{"input": "log_mel", "spec_augment": true, "beta1": 0.9, "lr_schedule": "cosine"}
Rows from block 2 of a small sound classifier, named by matrix and row number. Rows with one number belong to one neuron. Each number is 200 + 30 x the weight over its row's rms, rounded and kept within 0 to 999. All counts start at 0. After the name is the row's rms in percent of the matrix's.
After each neuron's rows are labels from the 100 clips, of 14848, where the neuron reaches its largest size: "top examples" is what is common among them; "loudest band" is the band of the loudest frequency at the time of the peak. Only what is clearly more common there than usual is listed. The data: acted Russian speech (Dusha). In brackets: how many of the 100.
# u: gMLP up (value half) (model.blocks.2.mixer.u.weight, 512x512), inputs 64-127
# v: gMLP up (gate half) (model.blocks.2.mixer.v.weight, 512x512), inputs 64-127
# out: gMLP down (model.blocks.2.mixer.out.weight, 512x512, transposed), outputs 64-127

u.154,103,193,172,209,185,216,225,186,255,149,230,175,143,167,208,161,111,241,157,235,227,275,192,183,208,178,187,211,195,189,177,206,204,146,182,249,177,221,200,177,209,165,201,235,157,189,207,218,230,227,226,233,172,207,246,188,189,202,243,241,189,185,139,222,148
v.154,095,169,197,282,195,182,249,169,186,249,172,196,201,192,231,198,177,240,234,196,193,143,185,233,202,256,177,213,200,201,217,209,173,227,219,254,199,228,225,221,242,165,240,204,204,190,245,159,192,173,186,231,181,196,204,223,164,146,199,265,273,192,233,163,210
out.154,102,221,212,251,209,176,224,205,225,156,183,201,231,162,166,145,162,215,208,226,225,173,160,187,191,188,195,125,181,213,198,242,182,237,204,160,202,170,212,186,235,192,194,247,219,167,244,210,165,218,194,263,229,175,247,203,219,131,169,195,235,194,207,205,223
top examples: emotion: neutral (68)
loudest band: 4000 to 8000 Hz (28)

u.75,091,180,223,170,253,164,230,232,189,223,250,164,230,201,194,199,169,215,222,231,202,144,199,201,212,202,181,225,241,151,154,174,180,199,193,206,213,189,199,221,242,195,232,135,205,234,197,214,200,174,209,177,217,173,198,189,151,234,163,232,188,205,190,264,190
v.75,087,251,239,242,291,179,197,264,260,142,217,215,153,229,225,159,169,216,197,197,207,200,201,184,197,220,238,191,245,176,197,201,237,224,211,158,185,183,184,189,197,238,253,161,233,132,164,203,188,261,177,178,202,228,202,225,201,192,200,237,208,293,206,197,175
out.75,093,183,191,255,218,204,158,218,194,209,204,168,200,175,170,144,225,247,235,174,232,248,200,239,197,175,173,168,196,228,201,196,225,183,234,187,209,195,176,214,196,185,215,181,113,196,125,210,216,257,183,210,144,189,243,183,195,199,149,158,209,216,238,187,183
top examples: emotion: angry (43)
loudest band: 250 to 500 Hz (47); 500 to 1000 Hz (27)

u.510,094,204,254,203,217,124,179,186,170,216,197,217,229,201,159,216,187,230,238,228,229,197,181,178,182,232,206,174,177,196,190,166,217,149,231,160,163,205,211,173,237,224,227,217,187,263,264,161,159,208,177,192,206,222,231,203,176,217,187,236,211,182,223,213,159
v.510,087,219,155,186,243,197,207,212,205,154,176,196,173,172,144,164,206,221,216,183,236,221,193,222,255,90,114,191,203,163,248,186,220,249,202,211,219,150,207,265,162,201,186,190,213,224,180,260,209,155,184,183,193,206,199,206,237,241,207,180,220,176,173,162,238
out.510,096,206,206,227,252,183,204,207,231,164,178,238,193,133,163,208,206,241,205,176,223,197,202,141,221,151,176,208,217,184,175,233,240,240,152,161,187,155,179,207,201,193,186,197,241,255,184,207,211,196,207,166,200,207,204,172,190,210,166,147,167,160,174,218,224
top examples: emotion: positive (54)
loudest band: 250 to 500 Hz (79)

u.18,102,130,217,179,197,210,235,171,227,168,226,234,171,237,239,190,186,201,186,187,147,207,225,192,185,164,172,220,203,172,212,228,207,200,217,219,220,187,203,220,203,225,147,225,143,190,233,182,174,161,172,210,194,189,202,228,186,228,206,152,192,211,213,222,192
v.18,101,153,195,242,202,247,171,144,166,228,151,229,196,160,172,190,176,182,189,218,182,203,228,176,213,253,209,205,164,159,136,161,185,197,202,156,196,214,232,172,158,197,214,187,180,140,199,207,196,222,157,199,158,218,136,183,128,164,172,221,263,197,218,205,196
out.18,107,194,178,234,199,247,215,193,140,191,211,243,168,227,184,233,205,213,234,213,186,191,185,201,203,164,213,242,292,235,174,181,172,244,208,193,205,178,226,156,211,170,168,248,173,187,187,192,216,152,221,199,180,232,270,211,224,160,219,243,201,183,156,213,213
top examples: emotion: sad (67)
loudest band: 4000 to 8000 Hz (33)

u.80,102,175,220,210,171,194,258,163,186,227,236,211,143,240,189,195,189,232,141,238,191,212,197,187,185,216,201,215,184,214,133,191,204,174,254,231,197,215,204,170,204,196,169,208,218,186,167,206,197,188,155,223,206,240,215,189,199,182,166,162,182,260,129,255,241
v.80,098,216,192,194,223,193,187,194,208,209,195,229,226,220,167,231,158,171,209,216,256,152,215,178,156,196,228,143,209,222,170,209,183,187,185,227,189,180,196,172,185,214,221,169,192,218,193,240,204,196,220,152,185,267,228,236,204,186,222,218,177,209,223,179,149
out.80,104,214,224,143,204,236,242,249,163,203,150,213,192,221,160,218,204,205,249,243,284,201,162,214,261,214,174,220,256,215,191,162,167,193,183,203,223,152,211,178,220,165,199,240,227,164,282,221,208,194,233,124,240,238,238,188,218,203,192,240,204,147,208,191,204
top examples: emotion: positive (55)
loudest band: 250 to 500 Hz (57); 500 to 1000 Hz (38)

u.453,103,250,225,204,182,225,212,230,191,169,232,169,201,191,175,240,135,191,232,214,178,198,174,197,199,215,236,158,225,265,253,205,175,213,134,180,200,156,260,189,190,226,185,198,162,206,193,157,203,161,219,200,129,192,240,196,163,194,243,233,271,204,155,174,209
v.453,088,210,199,191,185,165,221,192,187,245,223,238,245,231,206,124,187,220,222,195,203,197,203,130,228,181,221,224,208,178,176,199,248,199,182,253,208,197,223,206,160,212,207,224,205,208,234,225,184,227,210,227,151,197,200,259,210,194,156,173,185,209,225,154,196
out.453,109,185,204,219,204,157,209,132,189,163,238,248,240,201,154,244,231,151,220,212,212,235,187,172,221,187,187,164,197,187,229,198,233,212,187,225,223,209,217,236,191,229,203,216,195,195,210,214,212,215,226,197,209,174,168,214,178,179,189,217,181,181,225,183,168
top examples: emotion: neutral (66)
loudest band: 250 to 500 Hz (48)

u.96,095,170,252,189,195,211,211,174,199,203,221,185,170,222,188,126,183,224,155,196,224,206,185,149,169,197,214,213,203,244,187,206,206,200,193,210,106,174,205,188,240,176,192,229,182,160,213,164,123,204,162,200,218,157,182,182,188,185,189,186,203,224,173,250,213
v.96,099,136,243,192,192,123,188,181,198,202,212,194,153,194,253,181,236,187,141,218,173,180,209,180,197,265,230,209,214,184,144,205,204,213,216,223,213,217,222,237,213,198,162,195,181,195,164,201,167,203,185,200,219,159,219,228,187,179,154,215,169,173,227,249,174
out.96,094,242,217,209,189,191,240,212,140,207,189,213,226,189,198,240,213,241,211,216,219,226,140,214,179,220,188,212,227,241,206,175,203,180,178,224,203,225,176,131,204,185,164,209,237,129,173,206,178,122,186,182,199,179,245,180,192,194,195,193,211,227,212,240,264
top examples: emotion: positive (70)
loudest band: 250 to 500 Hz (76)

u.17,097,244,195,138,147,151,163,165,217,224,186,189,194,186,159,181,119,171,158,227,212,166,178,181,203,236,217,201,181,203,214,174,241,163,220,223,212,200,223,186,179,183,194,158,134,239,167,180,161,200,199,197,157,215,196,173,205,198,207,211,237,200,151,244,133
v.17,098,143,229,199,259,182,243,202,175,151,169,178,191,211,140,178,170,160,225,206,219,198,211,190,210,216,211,228,174,211,169,145,215,137,234,226,149,224,178,180,222,201,205,201,203,196,223,155,170,221,202,194,204,181,237,294,178,133,202,220,223,257,249,216,178
out.17,104,198,238,145,179,193,211,151,177,172,184,231,205,172,224,256,193,218,188,204,171,209,260,168,213,187,246,210,182,191,185,198,168,182,136,222,215,211,189,160,231,257,209,212,206,261,142,162,251,203,197,244,163,161,202,240,195,246,195,225,135,228,159,213,189
top examples: emotion: positive (79)
loudest band: 250 to 500 Hz (52); 500 to 1000 Hz (35)

u.486,095,200,190,197,210,176,159,235,183,178,238,202,129,188,204,139,196,157,197,238,188,186,253,192,188,174,161,194,213,199,202,197,186,171,174,216,242,159,171,211,179,245,216,154,214,265,187,171,225,218,213,212,246,216,218,230,224,225,167,145,175,219,214,164,239
v.486,088,232,200,174,203,223,207,168,171,231,229,238,187,246,192,172,232,227,199,208,160,114,161,189,221,162,201,182,186,158,164,218,218,175,175,241,206,223,210,190,175,215,190,192,247,170,178,200,224,208,237,217,254,240,218,152,233,240,183,176,176,169,209,255,237
out.486,092,138,150,174,137,144,174,170,281,210,176,195,186,231,254,176,196,155,139,232,177,206,211,218,180,191,237,235,206,125,171,186,137,233,223,200,201,224,180,215,179,191,221,154,198,205,145,219,182,225,195,179,240,195,162,171,159,246,273,226,237,216,225,209,232
top examples: emotion: angry (47)
loudest band: 250 to 500 Hz (45); 500 to 1000 Hz (34)

u.265,093,205,251,183,217,169,223,236,241,242,246,170,212,241,170,195,207,243,206,216,212,122,213,202,202,198,260,223,183,233,204,207,223,201,209,177,140,166,218,224,254,228,156,176,214,207,220,205,179,173,223,211,213,144,207,220,116,208,199,231,205,268,162,199,205
v.265,096,227,238,229,237,233,251,264,222,168,204,200,225,251,202,226,190,182,209,180,235,176,183,237,226,218,225,218,152,186,263,200,221,213,219,178,209,234,185,203,164,218,195,206,212,154,233,217,229,181,232,223,197,192,208,184,160,228,230,202,200,205,220,231,188
out.265,097,212,215,188,264,196,158,211,259,198,197,186,100,242,170,202,203,230,242,242,211,205,192,203,211,141,224,224,266,214,207,193,214,190,188,204,250,227,261,231,118,234,156,252,190,205,184,198,213,249,207,210,229,187,218,210,201,176,226,196,189,211,176,182,170
top examples: emotion: angry (41)
loudest band: 250 to 500 Hz (54); 500 to 1000 Hz (25)

u.221,095,159,195,168,168,151,193,196,221,251,169,173,147,194,243,188,192,165,210,183,214,185,238,195,207,208,204,248,227,196,201,133,194,217,197,213,192,200,245,206,221,190,213,151,179,192,180,177,198,214,167,188,188,147,247,201,208,221,187,210,255,203,212,169,188
v.221,094,164,182,211,207,137,173,180,220,219,197,203,184,203,207,230,183,193,172,191,193,211,203,213,199,229,223,226,188,168,225,192,208,187,227,221,169,233,125,171,227,150,211,176,220,250,219,179,203,190,220,190,157,144,216,210,188,212,196,241,183,261,226,243,198
out.221,097,186,202,221,185,164,256,163,183,260,157,192,189,156,209,156,222,199,182,210,191,159,217,194,229,181,210,182,193,205,190,161,214,199,211,193,228,220,198,178,185,157,218,189,240,151,138,199,218,228,253,191,224,195,152,180,191,251,189,220,198,231,199,143,178
top examples: emotion: neutral (75)
loudest band: 250 to 500 Hz (46)

u.320,097,195,233,194,185,162,184,150,217,234,214,247,143,214,248,172,150,240,171,202,181,234,233,226,179,219,223,183,196,168,185,181,164,211,190,246,217,196,232,205,195,220,187,195,239,169,214,217,189,232,204,207,172,162,226,146,184,198,188,163,176,211,197,182,195
v.320,085,159,205,214,219,186,203,245,200,185,187,186,194,183,171,217,200,250,170,254,176,157,200,220,190,211,187,228,195,242,179,240,235,236,245,189,193,188,180,231,197,235,236,217,173,237,222,172,230,138,211,160,203,194,216,191,201,213,202,257,211,261,200,227,190
out.320,098,198,196,160,230,202,252,169,237,229,123,142,223,200,186,196,180,217,164,209,145,198,213,176,246,216,206,263,250,239,159,196,205,208,199,196,184,210,233,234,253,198,191,173,230,200,197,205,187,152,169,223,180,226,199,196,190,217,226,188,210,182,250,165,256
top examples: emotion: angry (38)
loudest band: 4000 to 8000 Hz (59)

u.179,106,182,218,232,192,190,229,177,212,185,250,189,133,178,245,232,187,234,211,213,170,191,115,190,242,200,204,224,169,242,169,211,192,214,162,205,154,180,264,226,172,188,194,197,171,216,203,186,195,176,182,183,213,216,234,183,176,224,168,216,194,164,170,217,214
v.179,088,233,178,229,167,230,237,182,291,214,233,165,231,220,233,161,186,194,159,161,202,248,232,203,205,162,181,189,186,220,211,191,195,226,226,173,213,196,208,193,247,154,242,214,195,131,252,258,144,201,157,239,151,179,195,167,185,211,225,167,207,198,205,216,204
out.179,110,179,212,199,205,203,144,199,213,187,180,167,185,222,194,160,165,162,248,210,244,159,258,166,204,241,284,218,137,217,240,202,199,171,258,184,231,222,154,264,185,273,260,159,226,193,210,166,181,217,191,206,195,233,187,219,252,218,211,186,233,203,198,219,177
top examples: emotion: angry (42)
loudest band: 4000 to 8000 Hz (39)

u.452,098,195,210,163,272,237,232,228,258,230,250,154,154,195,236,218,154,225,161,255,197,161,212,222,158,217,145,171,179,274,230,184,170,224,187,180,202,226,206,206,261,145,191,214,149,212,246,261,210,250,235,207,237,190,173,202,170,214,222,164,109,178,170,230,194
v.452,094,164,191,176,206,201,170,223,147,201,250,218,239,246,195,169,225,179,226,181,238,154,169,196,223,181,184,218,249,213,196,133,231,173,142,199,238,187,199,180,184,209,157,215,215,196,154,223,248,241,232,187,182,240,186,201,183,251,169,156,214,200,212,148,197
out.452,103,177,203,185,177,166,203,221,144,210,165,168,230,246,209,207,238,262,194,227,215,146,195,185,189,204,212,190,202,193,178,172,261,191,228,191,231,168,189,198,215,177,202,195,160,161,189,213,171,200,183,212,130,220,222,221,176,214,224,173,219,250,203,207,244
top examples: emotion: sad (57)
loudest band: 4000 to 8000 Hz (83)

u.494,099,214,248,194,216,184,189,237,160,173,210,155,220,191,174,189,203,209,157,237,154,219,204,182,212,194,172,245,166,169,189,238,190,248,184,182,207,195,232,228,234,188,209,171,171,149,218,194,203,224,178,188,210,159,151,178,172,193,196,224,210,210,194,168,219
v.494,077,212,173,218,152,159,219,184,254,206,153,173,220,167,141,180,208,210,208,188,227,205,168,225,246,162,162,202,214,216,237,230,216,229,183,174,195,208,216,231,156,224,180,182,211,226,166,226,232,137,234,224,187,216,244,206,218,205,211,210,225,214,171,130,233
out.494,101,201,245,218,194,149,164,212,141,247,174,193,221,220,159,123,211,235,202,196,244,229,178,211,172,249,220,220,209,184,245,209,211,224,234,204,205,246,170,192,170,208,251,185,183,180,198,203,211,122,197,196,195,181,146,222,219,139,159,144,217,221,167,124,204
top examples: emotion: angry (42)
loudest band: 250 to 500 Hz (65)

u.8,102,234,215,224,200,174,213,203,186,208,239,186,233,165,183,183,188,239,197,200,185,161,138,173,192,209,204,137,160,171,221,199,171,212,197,189,196,242,226,152,257,222,181,175,206,219,215,167,164,199,192,209,190,204,140,247,201,190,198,219,204,227,172,187,179
v.8,085,189,170,204,220,183,131,188,158,216,205,243,217,191,186,197,214,190,185,232,138,189,182,187,158,185,174,191,228,200,252,246,175,220,152,201,197,219,228,217,194,219,179,204,199,238,157,207,254,175,206,205,225,203,174,211,206,210,233,131,121,174,191,223,253
out.8,104,211,209,227,247,187,199,202,220,144,208,209,174,206,168,174,250,244,183,264,240,192,209,196,209,133,190,181,225,217,163,219,217,234,163,181,183,202,161,224,214,204,216,219,213,158,168,245,116,248,215,163,179,183,209,230,169,221,220,172,220,225,154,215,255
top examples: emotion: positive (41)
loudest band: 250 to 500 Hz (60)

u.305,106,146,261,195,265,175,212,171,155,214,204,161,166,180,244,171,194,245,195,182,221,236,185,114,167,183,242,181,193,222,150,165,185,178,222,225,240,206,247,207,230,226,231,142,194,145,171,222,193,221,198,188,202,181,221,156,175,230,170,255,204,220,119,191,163
v.305,098,251,163,198,193,177,243,200,172,220,193,199,185,192,166,225,178,247,202,201,247,264,158,203,166,245,273,154,238,201,206,140,239,195,250,226,173,181,209,231,162,170,214,155,242,176,160,210,146,210,187,208,244,253,210,199,201,182,205,268,198,202,236,215,201
out.305,101,165,202,208,189,175,201,172,232,225,212,195,234,174,243,157,194,210,192,233,213,194,151,160,238,221,257,189,222,213,232,140,169,217,292,180,192,246,154,192,193,143,248,179,231,190,179,160,184,249,186,221,256,221,143,173,153,215,181,158,168,207,225,184,225
top examples: emotion: angry (38)
loudest band: 250 to 500 Hz (45); 500 to 1000 Hz (31)

u.67,101,185,187,208,166,223,195,160,244,178,247,197,153,158,225,209,190,216,176,167,194,210,163,232,168,190,162,159,219,226,217,191,207,185,181,138,200,223,214,199,157,152,223,214,158,232,212,219,192,192,215,219,206,167,176,158,187,177,197,212,192,169,159,189,222
v.67,086,203,200,179,196,242,148,182,185,218,185,195,211,224,186,151,240,211,181,232,174,185,192,126,195,216,230,269,166,235,159,237,235,217,200,222,176,220,204,207,231,246,168,194,217,204,210,171,185,210,235,218,222,175,249,221,229,140,205,234,150,237,167,235,232
out.67,105,143,198,216,217,201,213,162,196,225,182,186,225,244,242,220,244,220,184,186,209,179,248,252,235,197,198,262,180,240,196,234,201,201,236,187,239,206,197,226,185,238,247,208,211,169,175,160,222,228,188,185,190,266,202,143,191,176,292,199,185,215,185,167,199
top examples: emotion: angry (47)
loudest band: 4000 to 8000 Hz (47)

u.492,089,198,223,181,178,138,223,245,214,260,227,193,222,249,172,216,207,203,184,268,164,179,199,173,213,198,258,210,174,221,200,193,189,201,203,218,190,227,241,143,187,169,210,238,203,210,247,208,179,189,171,233,178,180,232,243,175,236,168,199,267,200,213,177,179
v.492,095,214,241,218,206,186,216,185,218,216,203,182,131,208,237,222,217,267,274,198,173,172,220,222,192,194,189,191,189,251,201,192,149,180,182,179,223,182,193,175,161,222,215,175,214,188,166,160,244,161,150,149,222,200,240,204,185,161,205,183,195,150,200,207,217
out.492,092,228,191,221,215,207,222,198,197,217,202,203,216,226,166,193,173,160,208,220,187,204,210,177,157,222,223,196,191,296,192,167,155,156,215,207,185,247,190,147,169,195,217,168,202,219,179,142,179,173,199,193,207,242,188,199,173,184,173,202,213,236,180,256,174
top examples: emotion: neutral (64)
loudest band: 250 to 500 Hz (69)

u.362,101,166,218,206,185,219,266,217,244,209,213,200,174,219,211,186,149,221,170,173,206,233,155,207,209,178,229,205,192,148,161,230,219,170,177,178,189,188,219,160,204,222,203,247,179,150,221,188,205,212,187,213,187,172,186,174,180,226,192,173,214,171,170,203,220
v.362,104,253,186,237,192,192,216,197,218,148,189,155,146,215,142,183,144,218,187,172,158,222,187,248,169,195,188,135,183,182,228,176,165,185,133,198,199,162,188,194,164,172,193,216,198,212,197,193,207,196,173,195,181,163,151,177,202,140,230,193,206,185,191,234,200
out.362,109,199,209,208,207,130,215,182,187,193,223,197,151,207,207,209,230,241,175,245,209,185,183,244,237,251,190,163,146,170,239,141,205,208,190,154,221,200,179,140,164,189,262,248,218,206,188,151,191,196,241,208,232,191,210,205,191,214,222,245,241,224,208,191,195
top examples: emotion: sad (57)
loudest band: 4000 to 8000 Hz (27)